config.yaml
model: "image classifier"
dataset: "retinal OCT scans (Kermany 2017)"
train_examples: 49215
image_size: 32
crop_scale_min: 1
horizontal_flip: true
color_jitter: 0.2
targets: ["finding"]
num_classes: 4
arch: "xception"
norm: "batchnorm"
hidden_act: "relu"
depths: [2, 4, 4]
kernel_size: 3
stem: "deep"
widths: [160, 320, 640]
loss: "cross_entropy"
head_dropout: 0.2
init: "torch_default"
residual_init: "scaled_by_depth"
optimizer: "adamw"
learning_rate: 0.0042
beta1: 0.9
beta2: 0.999
eps: 1e-08
adaptive_grad_clip: 0.05
ema_decay: 0.995
sam_rho: 0.1
max_steps: 10600
batch_size: 256
epochs: 55.1
lr_schedule: "cosine"
final_lr_fraction: 0.01
warmup_steps: 2120
weight_decay: 0.06
Rows from block 7 of a small image classifier, named by matrix and row number. Rows with one number belong to one channel. Each number is 128 + 32 x the weight over its row's rms, rounded and kept within 0 to 255. All counts start at 0. Numbers have three digits each.
After each channel's rows are labels from the 100 images, of 14848, where the channel reaches its highest value: "place" is the part of the image that holds the peak; "top examples" is what is common among them. Only what is clearly more common there than usual is listed. The data: retinal OCT scans (Kermany 2017).
# convs1: first pointwise conv (model.blocks.7.convs.1.weight, 640x640x1x1), inputs 0-79
# convs3: second pointwise conv (model.blocks.7.convs.3.weight, 640x640x1x1, transposed), outputs 0-79

convs1.634:174185105140189124164116111083150112091116160102150158130136104124157151077147161111124176133153132119139123211119137138120104130115131141149135121130112130135184145122147147100129114147111136110121147104123148070076142178111115138146137102
convs3.634:099115122157121114107117100115069113152139122148024157126192152131107175139123157129139149120158173124119173132086120124165125140114157080172110113120146180131123126205086145126121176155144164189192126148149137144165150164154126150140137255
place: bottom centre
top examples: finding: choroidal neovascularization

convs1.501:149088117107155047104143140166126117144093116116048114107129129125084156107095154115143094202076117154113133124155117123181143116106131138137120108150153157150065095117084079106111130143152136177124102110147134087130128151145180148140120103
convs3.501:105134072128185118115137146148118141125100127129188144121128156130118099125116141104170119105172120111106189071175120107129085148152143139115077123113135147070115130127110142134048069145155168121202135118119101151165172127139115126110143009
place: centre
top examples: finding: choroidal neovascularization

convs1.279:110082079137140132102110120001140142122117135115151140063122164143074137135147126156120162152089127115100128139207089107132162099092122138108097055136112185134144112127202128103120130140158092097133156106143117101125112130146216130077152123
convs3.279:121087086109128122141132136163126102098132119114180090104127093138159070072103071142116096183112144074112104102179152139135102114133140084079128166130095073112128113110110067131149078107125122088079120095108129044115115116090145118088078000
place: bottom centre; bottom right
top examples: finding: choroidal neovascularization

convs1.40:183137163124172065161120127199126147149121109093100138130152124155074151105183108143141118142119104148126145178058140136135047111120148134168153111143127150149118098086090098108131110178163150100133152094122137147096143070119095119154096134
convs3.40:188200163105150153140126100169119130163157117131121125100135148115144151160154129087135118215053169145156125134132137177180053124123159163148159140166154130118104116075093095154172147159068111135150100125150107177107091152121110129103109255
place: centre
top examples: finding: choroidal neovascularization

convs1.510:157108164103117098150151151157115121115130128126081117168116158129153106136143119119117149048186129105140110149123125124111160109123125125122143000100161110139208125079153116118139157133118138147106119180119137095128105169134125123124107124
convs3.510:087093091083109145144114128112081116140137104143097129115118128154159150132124147146049140193088235130131136056194176195100064147116134105149127122174107125126092137178042119138244122167116143102133113158096133154080092109109130118132161177
place: bottom centre
top examples: finding: choroidal neovascularization

convs1.478:080198155139117129058082131132136123110142176102128129208112094133153125102163141152136131112116123126120057094117116141128237127137137146132122183118141126086000185083067128110106132072125129131117162127136120057146148147126088125161133168
convs3.478:105092145139114093140121137255113130110148129203104126093161136124071095194156155081124089158061187112136142110121112124124091139098112080129124199123104115138095096124173094176187133115143115106092120129147112180133143158144135147094156255
place: top right
top examples: finding: diabetic macular edema

convs1.352:127140124116124110114116152130130107077118129097109147129150116108150118102158101095131126130220126120153161169044136139103198133182149128123125085121133123138158080113079072097134112178150069094132146097123144093121140145128053136144120138
convs3.352:125064108141138152118096108132053148144120089152060121130199142146138142140104138100089142149164152074122151113092104161144082125101124037138111117158113138109126127201032098137133153170153149164136118161121154160140134189118158158128143163
place: bottom centre
top examples: finding: choroidal neovascularization

convs1.264:162144138132113000132167138119121119113136120140049132102122137089149125122143122099130105165118124129125107100229109136113186123097143122129174151118101157110020110134151145135141136108122132105134138131135122173137128153118196129128131134
convs3.264:078138070116066126129110131196140201148086099155080110071083121147119085114110098104137100126067141111157092116094071158141109176101091129114113164148104118109153085100175088181117112168114099109116118111119110118077158108111145135073139093
place: top centre
top examples: finding: diabetic macular edema

convs1.520:102132134116112000188072129154134134129106102157077129086149158126179127118157151137118110129127128128157121141202156155132166096195167122141165055144083116176132109105118154136107159111146138146123100147143138235123127062132242117066112139
convs3.520:115131114134150117133148142126132152101120150151143130060115123138111111154132114121189094202180151153214120113111171174099094133148135171138065136158169095118124147194109123123080158177128131096147115110127162053153108117125055112134119014
place: top right; bottom centre
top examples: finding: diabetic macular edema

convs1.371:138153125126191082122118136105110115136140101127090143096108125145117146144143149081138175221176156157122149179135139111117251114109102095127135151130111147148135116120113115091158135130096150128156130060106131045090156174094161105129174187
convs3.371:088131129158209104103114102081075104125155164137035211131134158131122226159102159120132134156155142095117170134075117157141101132119141127192094122113114172149096142170056153146140214158121156179176131119159191085208183141169108141139137173
place: bottom centre; bottom right
top examples: finding: choroidal neovascularization

convs1.191:090182099132145165115119119112119140135151135109137142097151170171123145075113115145118102115127137118140150109065143131124061119073123105126134236140146129136191096101079095115141112066159111137123134157118109031105101078105127128196117118
convs3.191:127222138137110130090144151255113131156097131110198104085131154126108069128153130169161131142162128149118108133153143085159084164145136133127091106102130195166132111103156109123092001136157136193195143148157096091130169153119120141102111255
place: middle right
top examples: finding: diabetic macular edema

convs1.337:138191140121135189085095097102157114139090181122150139081119091113047135131113062086127102089136155147140095093070139133148143120112107117110076088128105148135038180110122122115088155108108133137114121133138166145112125091127134132081095120
convs3.337:133127121132089126143133147076147141115043241102135086130151133136133089122089114114097116157086149111139140147156153108114133121126012062075083151156086128121135121140131129159214071118137121128239137161126112100111042130154035141141120217
place: top right; middle right
top examples: finding: normal

convs1.569:120138144096137070103158129144142146107105151088137118077149119127094124107141162117122150113125115114119137194077129156136090115158098131141123013129132186141087085126106131080134124128156163111128099124156136086133117122130151147109106105
convs3.569:115064108116105129134135134113127113084129121080151110096172115138197114120131157122107079175131198074139117066173184144117104108122151040111129193131117029135117149154105115058229138120138112112062122158102147089112091171115116151089091135
place: bottom centre
top examples: finding: choroidal neovascularization

convs1.447:129180154155097000155115133126118145115109151111088126155119091142099137130155135146137150177121120105151095107200174135140205144144136141147159128114150117120133149133135077123139120098100143102132155124113101147148157138112039130081122143
convs3.447:161117134169204131091116123108137104130027130108081185127102122131086148119132205153122172114148049092113179145136125109111196126131135135133143132119119171119146137167105189102109126144114130135132155165132132170171142103127144127154169219
place: top right; middle right
top examples: finding: choroidal neovascularization

convs1.396:140100142143110066036174116136137147148104099145203141137118123123136133145108113148100146128122115116140159132187170135143146131105128132160114147120159099113127127077049114154111124136075126112118122091114121169128195099168047114174161191
convs3.396:083099103136130130098143113151095109072056128143126108125105112113108148134111134150130079104172105143151102063093116131082071095110097167066079136123105094113085137078060096149108077101127104121087098126117124086138103088117136066142137109
place: middle left
top examples: finding: choroidal neovascularization

convs1.401:109134136123130135123139133185149120117120147125066159129128181060154127129147150188153104016135119130118151068192200147132147150152134171137127198143108112104209115140117097143088153169179150128105119132109148189114163121146135093149135126
convs3.401:120140142129195094124126138178169195095134145163159110139130115114084123171125124160111109119048127136141180142041080139130090114137117056152137180137149122162100155255128119161095125152162134103144144084146105236106119118164112134151169123
place: centre
top examples: finding: normal

convs1.232:122138124170134000208090106136129128105124150118180126246119122102170145078148121156154131097133104131140089062214176136146109151116126118086127134155161130099103155147136111104135121091153115098131156127122122142147151123144167118123109165
convs3.232:110105133110134082122087122203119109131123145147159156110151138106100183151111165169141175115156058088147089192198116089102197094116133156144116102108152173134101143176149148146020136114060134145106129118124139138086107125111114101141149243
place: bottom centre
top examples: finding: choroidal neovascularization

convs1.53:160138099147156122128168112108130131134116120123178139120125113132027159106119086132131122040158139162113121224035137107137084126107120137151139098133114183115033134153139139121140110110142089105127141127138111165120110101133128115115105150
convs3.53:121200116134129160155130146187137113116130192126136120112193136140117116088124113182099087118108169124121146115194173150140229139125169079115134126143118070174123183114090097123123098127161121091255152102139127133128135162160142131141088038
place: middle right
top examples: finding: choroidal neovascularization

convs1.174:170092137142125093096153153111119109132124115118078127107110103111103117116086128085126128161128139126153133106240106131111134134145144115122163130128114122088064151166115112119154140096121123110117136157149118135102150176102130137122124155
convs3.174:112124082110098100131108151215159220149087060138098109122114119123107094065120107152123115086105073130145125148145037088110127121099088094103128149138111100103143099122133101142059121155123111093098126121128132133086123113120164130102114068
place: middle left
top examples: finding: diabetic macular edema

convs1.185:116136143146160089041123129140138127100152161099181117103134167155162140130157124123132120126129122143118134064213168137122047130073131151137153115125185134149228101090095149110112118136138098113150129126127102177116134120139070128163136155
convs3.185:137200070160137143122154127029113142166175133122149126175089135119145160127149137075037153115146110174170172090158138115131140152150181191115133119145171109121127122075120110135125166140153144157144138135138126169152043113151115141107123186
place: middle left
top examples: finding: choroidal neovascularization

convs1.168:148094100125108087222142145136121166128137107127084111107118145119244121135080153108130141168120106123125106176169102117147180106106133085140132120132113121089195143112189093130132136126108207146106144085151118200142087150140154136132132111
convs3.168:143130203125099145116133136002146163134109117095124098091110130157167133113155123034089138145142210136134120129148130163123161148115141120142135128140132207132194109183129142141195118148175151189104125119114132109101118118114094107113096139
place: top centre
top examples: finding: choroidal neovascularization

convs1.186:094084129121075000162129154132132155118115118171100111115133173170129100142088186113136124133152147116148136130115101159135090111144149154118152167119130012096074156137052116149127144123102134139162128177110126091149120113192095139142132138
convs3.186:066127084125114126154124108174121085102066113159094130149089137152088121159119137182151185115190155140160139156138188185136135206128141119101151118180140119136084134105127071188137141133158135107141127145116133162172101119147157196155206138
place: bottom right; bottom centre
top examples: finding: choroidal neovascularization

convs1.77:097171112121103131084120133148133148107114125176190126169137153109033116147046113092092133115171098110166137117069097154155187122126170112118123104110135065106044156109080142183090133133111142154151121203139130076130147124142101095175140151
convs3.77:129077168164147169104127116013108191109087090129144174136178108127150178130151157154106049101120113111156111100175130108109112098119061175159129152083112137149092143178132135103110161108128126169020113139093140059149111150120121075131129209
place: middle left
top examples: finding: choroidal neovascularization

convs1.286:154155091152157111103119114139128136108154131159179139164139071134122152119099113128121132125137135135119119130161128148136143152104147112151160179143180111120091119129098117154170116132110136106157141128113129169085166095128007133158150188
convs3.286:154212053129143121154136136151158117178193136140110121102114121146192133132102122098016163129097128139121120172159121127144255181114154062165164140106163138150137109065113159131146194149106129119173138110155119151148050104134126151148099098
place: middle left
top examples: finding: choroidal neovascularization

convs1.480:086111103123127130066110132047114112119133101129121168062111163162112133164153115163114122226119131128107120105130112103119156117089133117133137105142183131169187138143134127122126122131136073101130117050130114097148113149116160138134147134
convs3.480:140230138143152179115149137076125203165101125103141131143161157111170144144137155119068106104205129134168146145167148098135163137114140210144113131147151206131126144197151154099135145120224152162223143129168109175112135189175118133167149119
place: bottom right
top examples: finding: choroidal neovascularization