config.yaml
model: "image classifier"
dataset: "retinal OCT scans (Kermany 2017)"
train_examples: 49215
image_size: 32
crop_scale_min: 1
horizontal_flip: true
color_jitter: 0.2
targets: ["finding"]
num_classes: 4
arch: "xception"
norm: "batchnorm"
activation: "relu"
depths: [2, 4, 4]
kernel_size: 3
stem: "deep"
widths: [160, 320, 640]
loss: "cross_entropy"
head_dropout: 0.2
init: "torch_default"
residual_init: "scaled_by_depth"
optimizer: "adamw"
lr: 0.0042
beta1: 0.9
beta2: 0.999
eps: 1e-08
adaptive_grad_clip: 0.05
ema_decay: 0.995
sam_rho: 0.1
steps: 10600
batch_size: 256
epochs: 55.1
lr_schedule: "cosine"
final_lr_fraction: 0.01
warmup_steps: 2120
weight_decay: 0.06
Rows from block 6 of a small image classifier, named by matrix and row number. Rows with one number belong to one channel. Each number is 128 + 32 x the weight over its row's rms, rounded and kept within 0 to 255. All counts start at 0. Numbers have three digits each. After the name is the row's rms in percent of the matrix's.
Before each channel's rows are labels from the 100 images, of 14848, where the channel reaches its highest value: "strongest on" is what is common among them; "colour at peak" is the nearest of a few named colours to the mean colour under the peak. Only what is clearly more common there than usual is listed. The data: retinal OCT scans (Kermany 2017).
# convs1: first pointwise conv (model.blocks.6.convs.1.weight, 640x320x1x1), inputs 128-191
# convs3: second pointwise conv (model.blocks.6.convs.3.weight, 640x640x1x1, transposed), outputs 128-191

strongest on: finding: drusen
colour at peak: grey
convs1.490 097:108185165097073154146142132141184135098101158086148107143195098074157099122114154083114150143145074109136175021094110116120114157128135158142129077138137111131082150111187166125128134108158141
convs3.490 070:215139188154168174142130142139089072136163146126187122141136121154113113134123193149138141131136152129115096145129162148103123084135112167096132133134120147093136130122100146156149138116149120

strongest on: finding: diabetic macular edema
colour at peak: grey
convs1.631 086:142128111131096132142106125093136162123137121164147103166093148100110106186138112125129185143119102157084160117100173147107134100095141089152124106136210095115172087130162113116077143113103131
convs3.631 084:081121074141148089123097116140177042103121117120133128153100086090156128040135123112127000150122138143067161105129147079136146130035118141144117167135073147127024158106152143122109175129183152

strongest on: finding: diabetic macular edema
colour at peak: grey
convs1.66 063:093113143129094136150089154091125138142120173122108124160102189109041102180130116135132156197108090156156079110142188153082118127127147145153121107166150127105154116065141105125132112121093155
convs3.66 054:175113169018131121121207129129062237119136175100092104110162082131139158199133086133129203103125121134158087151121096106118117125226111083121062114123146123091142163130110136112101142117134100

strongest on: finding: choroidal neovascularization
colour at peak: grey
convs1.553 085:145155113080115147140172134013180135140148065161107125151173145131121118168146092099113177092094172159112082138102075100185102127155087109123134141108134107116128086132158064099124144113180087
convs3.553 074:177138127105116079084124138129172106114130147091094063136158094120121181098120148080136120139143180114161136101137164129148130112076127063160141152100063143093086127123098170116148169080133088

strongest on: finding: diabetic macular edema
colour at peak: grey
convs1.79 065:089117123103137119111127117110050128131142116087122110143202210098150107111104105133153169187152069109140154163163124111127120115132200101168155146140101090150112112084205104115129168143216137
convs3.79 050:075120129099100122096164131165106125137175130115072172148126128152127112104096126075157147107052133173092149122122144110125126107130101008162041135095154139097127145136144133131116176132133094

strongest on: finding: drusen
colour at peak: grey
convs1.211 096:181153115097155159110118124131202088178153153134142092113147097160118107115127088075120135194151098162115103086199082142116120112142164084102176086124109113052033136112129142085129133102113138
convs3.211 104:070105118098098130092182099112090150134144144106132086137124118112165118108124146089171118069160129098094164139127122141124129107105141062095099133099106125100118118134125119125143147103155131

strongest on: finding: diabetic macular edema
colour at peak: grey
convs1.173 077:080081120151137153112086101143118113123108162127146141133173137146160145144125176152126058127129109129140069147141089101114126124086106112146121160136101095131146121104094108141132130114094088
convs3.173 063:111126110212138127138133148116120066116180129137153143142111128149115134177163099108135109121128088125135039129106100164101083152115105092238150082114122096105080097126146092158142121126148186

strongest on: finding: diabetic macular edema
colour at peak: grey
convs1.202 103:108086108160036152154154096118131151132110148145130084154120104096111080125121101142151139154143138094132104117135167159144139090077115199129111145119145144136120063140144099173126154115045103
convs3.202 109:125076151111111139144163172100144141166140130150114127116142148121172170154124144170148181149108149105143131183123160151120104085126137177170080154085131140157197113113134142131139132123098077

strongest on: finding: drusen
colour at peak: grey
convs1.485 103:163106110125137181131144148173157118155154117105100105137132173120140133119133095140134123179114141147172168149151075169147139143074149086148130114121105161095058118131109129112149148105107077
convs3.485 090:208148117189164109170082165137146125129142130121136124107146136124088128144142163135111120185118114139196179136179148145119131119133123171087153118161144145175109172124138172135134099135103128

strongest on: finding: choroidal neovascularization
colour at peak: grey
convs1.434 073:140150149124132127133056120091117164108141169104133111115069094119099121124142081071132104123168070160098109167147183124163150117072122091126133112109106096145159114074152103149186095075093134
convs3.434 067:160128107110125091109127178127218134106146136104124080096172099116119154128087166095119115038152156116179138153134171104109139130097166190141170083127089147045112129124111142124101080112109147

strongest on: finding: choroidal neovascularization
colour at peak: grey
convs1.347 054:137171126097136158134105127106151182121115155114124112089095151070121083071163147125126094072141113089134042160077153136110143132131176148138116040150138120099120142117133177133156136095162071
convs3.347 027:005117134124132084111120126119080225102170127129161068083123113135115133146124150138126113161139125119126103165115117103104119134105140146183089094123107100067100112153114119127106120118097143

strongest on: finding: diabetic macular edema
colour at peak: grey
convs1.422 090:168053032129118129154107112131092134114126059086123132122139154113133137141142131166045072056071111107097121131108189152133119205107129150151156177128123106118159138126143140103146115094085118
convs3.422 097:135122114153094170099058106159122057144171161148140140107059134165135068101109144104142082154089131147095096169124110044124114139089149141146080110120086141087139130128145131127113123096139146

strongest on: finding: normal
colour at peak: grey
convs1.215 085:127097082095143125147148120122116136135113119105116134164109165143147112101168118121130101160118129113142163130113108160103121173126162162145144120146081148190124114083134134120111174128152127
convs3.215 071:140134146166115125069136088142144087085193119119102084145142116151155170128093145078114144171115093154132162155107128153094099130157149115067183131075109098004098112129144081143128157107130103

strongest on: finding: diabetic macular edema
colour at peak: grey
convs1.91 080:122153122087095148147142132144146139139148148115165097130092156143168103133135096154115119118137127078089198141087114168195105144116081157147112152113149130108101103138150154053192168111146103
convs3.91 090:145124105131124149141082107118114159147172123101107150096167123078103157095130156131123105109140139117147145162163159168124146100080125159135107149165075147110117163110129118112099117120074081

strongest on: finding: diabetic macular edema
colour at peak: grey
convs1.252 123:155123106167119141120088123095154124100105132138182113143093094119105095070119109161122115177125087109116142133163158164183132160152152135129137112129111163139163115113094184099154119125141100
convs3.252 119:106151126119135151148122126121163143139167093136126155107177112082166175140157157152154142127176140113144123110112138118130094116166112184108167130139116129099153142118108122085125136118104086

strongest on: finding: choroidal neovascularization
colour at peak: grey
convs1.246 094:141190088110054145152131162140149158107141126142151085152183081149149111122119159104139162096113044132151203118213080093148085147140146150111113117102160148148144186132101110135121144076070152
convs3.246 091:144158096120139084138088132094140097124172141095130140142152098163111167151127173132044140076078166122176136163120104165109122109099165127079109184134159137113128110124125110116106107159119093

strongest on: finding: drusen; finding: diabetic macular edema
colour at peak: grey
convs1.147 116:168147094115164119112126144167140136185182078104130090146083143132129118141144115112133114161119101129103075101173084112095112120104133140160104164118140143091087098124116050138137118114156125
convs3.147 096:180115110183138088134033149138144133121098110138127118094166157141059153132100162169105103116152138113218153119140126132137116107102110144122128092107109109115131154130102157165146043124087131

strongest on: finding: choroidal neovascularization
colour at peak: grey
convs1.455 095:138141138080106136151121137141119133110096137123109159130124152094100134095122160133117123104136172142133169106201056155187112088144151136121117110133164189078123160137116101128158159062092055
convs3.455 073:133132144111159159088137151111122134100144178098057115145140057111131174132121117067108117090105114108190051150078071071130090121087129163150031088148031096080096092129119086144048129107114101

strongest on: finding: choroidal neovascularization
colour at peak: grey
convs1.322 099:173157154115148162134158108083190183134121147171069147082207134141133118137142123107164113113116215165101154102153108158150144124142049132099145113075057156067049141173156162117151107114053148
convs3.322 102:176074153153131083140130127127126166094101116088166098092129079148120109175164141118150135071125005095092130185120103108113097114142111138081115034149077149157094106120115120126084137137122126

strongest on: finding: choroidal neovascularization
colour at peak: grey
convs1.441 071:096110139108103132128121145033118158164153191104133120108207152092161091114148104101125133139130100140127185160181065109145122114112107155135124144102141185160110115139140122147099170116182122
convs3.441 079:170153109117125146203166104137133092118149144107139197144068100123134033117183064117127148153091113136091109188125157221149124138130126108136061175127129160179106121104135137182105138121175131

strongest on: finding: diabetic macular edema
colour at peak: grey
convs1.31 124:116107156149147155131145104083131124135115086198101140065072066131108129091145118144124185139155069156082067145126077142125163114088094156109125116137119121131158130095161176125141132102185181
convs3.31 133:096100127206116117090149115126100131147131106141161115138148190116151106130155068091127157101170165146128182129165177098176140132143142080101202141106142138121171188139137152146169147114126141

strongest on: finding: drusen
colour at peak: grey
convs1.556 108:168132103105107155124130158145141158144136109136112098078135154163164143136126072132080178122140199169106123124148175145133118140110135077151112127121145175099056133184147151084139123089175100
convs3.556 102:098134134105113119137183121112133173122095134101097127123100116137159132144153092086166145181104124107099141139124152150115158121123137141195076182094134109152137122128126087105084210107161100

strongest on: finding: normal
colour at peak: grey
convs1.391 094:096133136118127142142085115109160090158132136145092101111092116121070154078125062108142140097121113112066079065152099110129136091111169070118140102155080108089091121175205099188131138093116129
convs3.391 096:105138139069157118160096144139099168135098182099118177158122116139152078119185119104096121168072092152135085115131148142131151087146099128153054154201127146141123119128118154108099109170133114

strongest on: finding: drusen
colour at peak: grey
convs1.632 085:095155123150169131120169090142155096170119136060135099146105149099101149147087119093136133146115120097124115139082129087111132183071145141173110116143108075120226053036129169211096134128163057
convs3.632 073:122191128157147059113094130147096121116171134112097159090164158063085154190148193125111145068044145141163169109143158103136158151102153081089155162090148127133117168143144119117126095117086103

strongest on: finding: diabetic macular edema
colour at peak: grey
convs1.17 095:126119088100102149153078173088093135156141111124122126112113155120145091159152077141133174104077160144127159101155034115168111123150169140151107101085165096141161123143093102077127130106185083
convs3.17 106:154099193168123099163150126170102143132100151174144162112096162182122085147155118162188220153111077156063121115119106102168122123171126080158103167154142112173201120158110164127112143159108146

strongest on: finding: drusen
colour at peak: grey
convs1.500 116:177140079089126120124176162142103075184126144136121129102104139126156157092132105119116146125121135138130056159153094146142128141194104136140133165115083128106124167147099116031152168144132076
convs3.500 120:079088096108117094135134137126127127109157132085067137124137116078127146090093178101099112112113139145083144066132157144158163138117101119104087096135085162113106153152160169157098105091108092

strongest on: finding: drusen
colour at peak: grey
convs1.323 102:088114167065110116135145145150139127139135137136136114110099139097111112060100125134111081052102136159079112149153092147154136159147113120104123175127081063176176123147080108185157125115144126
convs3.323 106:070144183086136134132167101129151148096136135105148088127133079135104157191117098156146161140163138132099114091134139126101116101162135145131158138115163161154076104145135118098122152133129151

strongest on: finding: diabetic macular edema
colour at peak: grey
convs1.260 073:158092110130207130147117090088146131117151162189156137171151112103056125116130130088138142041124123153096112091108154173143096133078131082165132145148142133090084131170180060144134146104113151
convs3.260 063:141127153158142176091159116146146034154157116108086153070123128083164119141093131117137137009119165130178163133135133122118157097205121129164183188145114131135152141107150119094144114150076041

strongest on: finding: diabetic macular edema
colour at peak: grey
convs1.38 095:093039076152213131128140128104098118112123163075104128160161166117174091160145139150081164042151067114143163092137139098161122143103121035158135173154145072181158118115142157130120139112140120
convs3.38 086:193147111122114142167111153124202095129146119152210177136120151157146155100167115128129109112139072157104118151125100135153139125148097105085043183162102105132159099116109102128157150110145155

strongest on: finding: choroidal neovascularization
colour at peak: grey
convs1.402 112:157098120123119135129134170173124108184211121115093149104149163141173106138082097146151166108102124103073125144175136114150142093118074145136130106121112095112089111181140115184141103113099142
convs3.402 118:173143131091201112160117124111116074119070100126132156088143123098134140127166121141090109135107166079136081144121104131099105107102125143113121062122096116139097176104134139119140100077137125

strongest on: finding: diabetic macular edema
colour at peak: grey
convs1.30 092:128145059134197158152144114106078123153125118125133094110114201146164098150177194144084126098103138053112123165100127155166162185179177081133146106112171136114109113113135091122139099099095153
convs3.30 082:129119124162080134097131109131178199145110080140155167102105150145162124089153136084166109159157153141115111069122125090125127114074115141171163120139097096113130142111169096104151147091091154

strongest on: finding: drusen
colour at peak: grey
convs1.319 074:153129080120063142128098134149215165126131199171134108133172110129122110134154087076171088192114043241111071105126094142080121125119164114074141155078123102104098103084114120079122151117105084
convs3.319 073:182101150137107137130145141133122073087137062105069094175138128099156146110094089072113151158087120142143156156146118101148124115144135090069096117121150146090097148144138136124104125147119133

strongest on: finding: choroidal neovascularization
colour at peak: grey
convs1.143 078:159069125141095116124064124129098103151122097095109127145081102114098105190120077165170134077172070104105068127132130181158164135073086140127118114111105145107097162158125120136108131141109095
convs3.143 048:074150121164141130152151126126212160102133161116094107123142187116120121126111134099120130143140123135077197085171152172162164145105112190177144214159139133158123141130117150123148153148117073

strongest on: finding: diabetic macular edema
colour at peak: grey
convs1.247 103:104118094109091130138075179088099096113157134138134127131141159172103135130097141097124151094115103129078144110199119121064133097193156092100131134164137140129162108124057154082130112122112137
convs3.247 098:142153138118133144161153173142057176144129131166110061122169180116151123137170188169205132180140143145101114098132146145130116094094112139177094131160142140139148098130129166160172206164123149

strongest on: finding: drusen
colour at peak: grey
convs1.253 110:185160123134125110141100147075135154092116136153119100151119090154105112151139124076119170146143118198167172113144141079073148113120147113118085143148122094175189144184101121167082128129087153
convs3.253 120:086127089162100153129188120125113171126160109164149142165138153172191116017120086101167133092132178137140117092145114116126114126066080107167169174148086086097157116112130130108122150129144177

strongest on: finding: drusen
colour at peak: grey
convs1.475 101:052118095126195103120180101111112144143136146126139141113083096145108108107088095153152130079128104181123121134169171142122153117141087112118159147119089070173239138085130099140147121119135183
convs3.475 094:104127106147130149097122072097124131127141112154130161101134131122127131101102120086104109125141114105125057122091082139142095126117111127119120073071140080067151064120143105095140113118138117

strongest on: finding: drusen
colour at peak: grey
convs1.564 112:130146134081114111124203176197113064161149136150142107088090142137135136074108104117097132180106109118133047162146090141138133155182103090154130170089112124123109196176155113035162183164189067
convs3.564 119:174153187083166131125137143140135090157099134149134122151109144119162121146141047148156144171126104134155122150136124110122121112132139121128129150150147127154154126115117116106129180159150130

strongest on: finding: diabetic macular edema
colour at peak: grey
convs1.273 106:179176104126122116139119159065127169085176107109139163139134141156130101133147175123069176131130156157145086150131102162075113111121130120143113147150163130138154148210088138096121142180063161
convs3.273 109:066128100057107141130092103135085154096168105104097104157103120174122122064090087105123053145058117127056138174142155198076143112033149096165078117082083160123064124119153134110135158130140132

strongest on: finding: drusen
colour at peak: grey
convs1.119 094:136148175162138090114152116077144141145161098065140107112160163130132126158105144144080111069115129115141166083125129105158154113128126071123089121080112159103239124140105115222136136150156131
convs3.119 069:070123133085133109088152103125060000141112123121093122177137114093135175119131134108168130169048130136091132171129127151141130122134138059207107141141133122097190109116123130119116199125145101

strongest on: finding: drusen; finding: diabetic macular edema
colour at peak: grey
convs1.55 095:135176122120158086134132101085120124154134109132137135120089094124089133135108145090088150103120082147154173129153119143127135124116130119087111142149148061135201147086125068150123143110151072
convs3.55 092:146115116095138100103087104100151083141187158161083162132144129079113134117082118100086105108119119121075115171123144109121111108057140207117076096098102173076141099125130145135136062123125127

strongest on: finding: normal
colour at peak: grey
convs1.635 119:118210125140092180121176107118066112128148091125162114165140125097137139073064170114118132124153057123164169175148119179155136106179148188141147113148139082109177090150091199167067185131137093
convs3.635 131:090177148077099111116117107147101096099135149127145072117148112117120134148138104061134135202087170128108182209145170144115168154157106038127114124133179169175075137139140153118138179146112141

strongest on: finding: choroidal neovascularization
colour at peak: grey
convs1.518 090:155095187125100113149061132064167118169118167109096120166107124149131144164127084124134097086151091183105083131164085190160130114118121131128119101114126150093065143148089138077110138156145101
convs3.518 080:142125136163121153094124152111095200129146111143102118111155115165127177128092139113118134060135075107219054113080101071095087115124139084132105067095109114068112094131111089117122115103131141

strongest on: finding: diabetic macular edema
colour at peak: grey
convs1.627 086:110107085123106119139087133115098168090148168193111147150078170093103100109085105151133141169160201132122186100159158117049155160128144124127111130141105166121151109096180132096125120126127178
convs3.627 068:173153089146169132177106152141246000126130081135155135107114133092113107052174144140129082170115155131163141133138139118112145136101141195133073144153132121132081161123159161140160163142129122

strongest on: finding: diabetic macular edema
colour at peak: grey
convs1.506 092:185128150116175118114080177163173091139097077112110143151067029143174116104131132127155126076135108153136058118133092171085131087153113145094151128118064088102133143190098046156172145095140158
convs3.506 108:152085121091115185083135128144160051121164194130079137143176110103149184137097140144091119074108134136124134154125128050132108127115119106124136108063112166064130124151122108148109132069140095

strongest on: finding: normal
colour at peak: grey
convs1.421 119:089078122099149094121114138139191079137134141166144105162134132117181127076129152135207120176089115105142126130182109151183127150139117109133134138106151131077072110117115098115142106106101112
convs3.421 091:135098120129196102163093170125137098120099143091176142111118200107090130105148130122126116155091099117122179151188146113197143127128146123153123153180103148169135171120115171123153109195105136

strongest on: finding: diabetic macular edema
colour at peak: grey
convs1.616 104:110086147124079149134109138187168129155111121111160098096106104088133100166152055113141058100116164124153100149102119200181115132185149163160099124116084140107101151142179146131179121121106080
convs3.616 091:159151116127153075125119135143151112124150073099092112119172119071155146106122157124101067120079139160164158073149141158105135122125111132048206124144110120154133177131103134179138110161113087

strongest on: finding: choroidal neovascularization
colour at peak: grey
convs1.583 093:102114109129131143121135118126129125184121188128095092145093155196116176160107131170143101103077081196082163134109131147140130119090081178145126127133106184123115114134075204138115088126224109
convs3.583 096:145145159092106107154121109142085139147110159133152167140172134110129115183139140108146146079126086145154113054129130213136142132146125141150182151162165148088124120186145127130154099150139147

strongest on: finding: choroidal neovascularization
colour at peak: grey
convs1.505 111:090110113135143151115126138106143131182144106061172115124078207147142152102143135147065145115096153087112149137124181119171149136146145115165139103114116083149141098137187147119123103090094118
convs3.505 118:062108129112142131094127123128154198164132199155166130084138159183067180111109166166141132158147137133155105189121143103117143150132094129192139097144137151128188131118076142144165094127120126

strongest on: finding: choroidal neovascularization
colour at peak: grey
convs1.605 106:101098114164109151146120127138111122126109180147136101115082100105121072082162100103101170126142137159135128113112072166122135131095138102141136171157120146159129104093117200150160135120112074
convs3.605 092:087128138133127163123203095131142179084104131122138122142145142120115185166105123142139167052142108153084167108153160112122164122174112171150217111097138128105144145140130123152126135119123174

strongest on: finding: choroidal neovascularization; finding: diabetic macular edema
colour at peak: grey
convs1.48 085:127086113131095143138107145166140102153116085162140123194140152120167110197125014141172063134150053189160097118107095147166106136111096062114134147108117136137097143124128137088089163119171171
convs3.48 074:214087128150129121085182136109102165143153150166147103100136147157153147176042119166133146174110126116133084110099094110108092123132130096119119064109129124114148104130123090115133160118140149

strongest on: finding: choroidal neovascularization
colour at peak: grey
convs1.268 107:098169067142073121095152134146184117094116071181157127120166172106103153113135123109095111134159131144132138064152125062129142112202147137121104160155097142161149109124104143053094136102142134
convs3.268 096:114117111116088099100113130126092045123131125069102082093101105105097162072100111111158118058139098108120110104112109123127080133110126090118125077099111080103100100150089112084123113119080116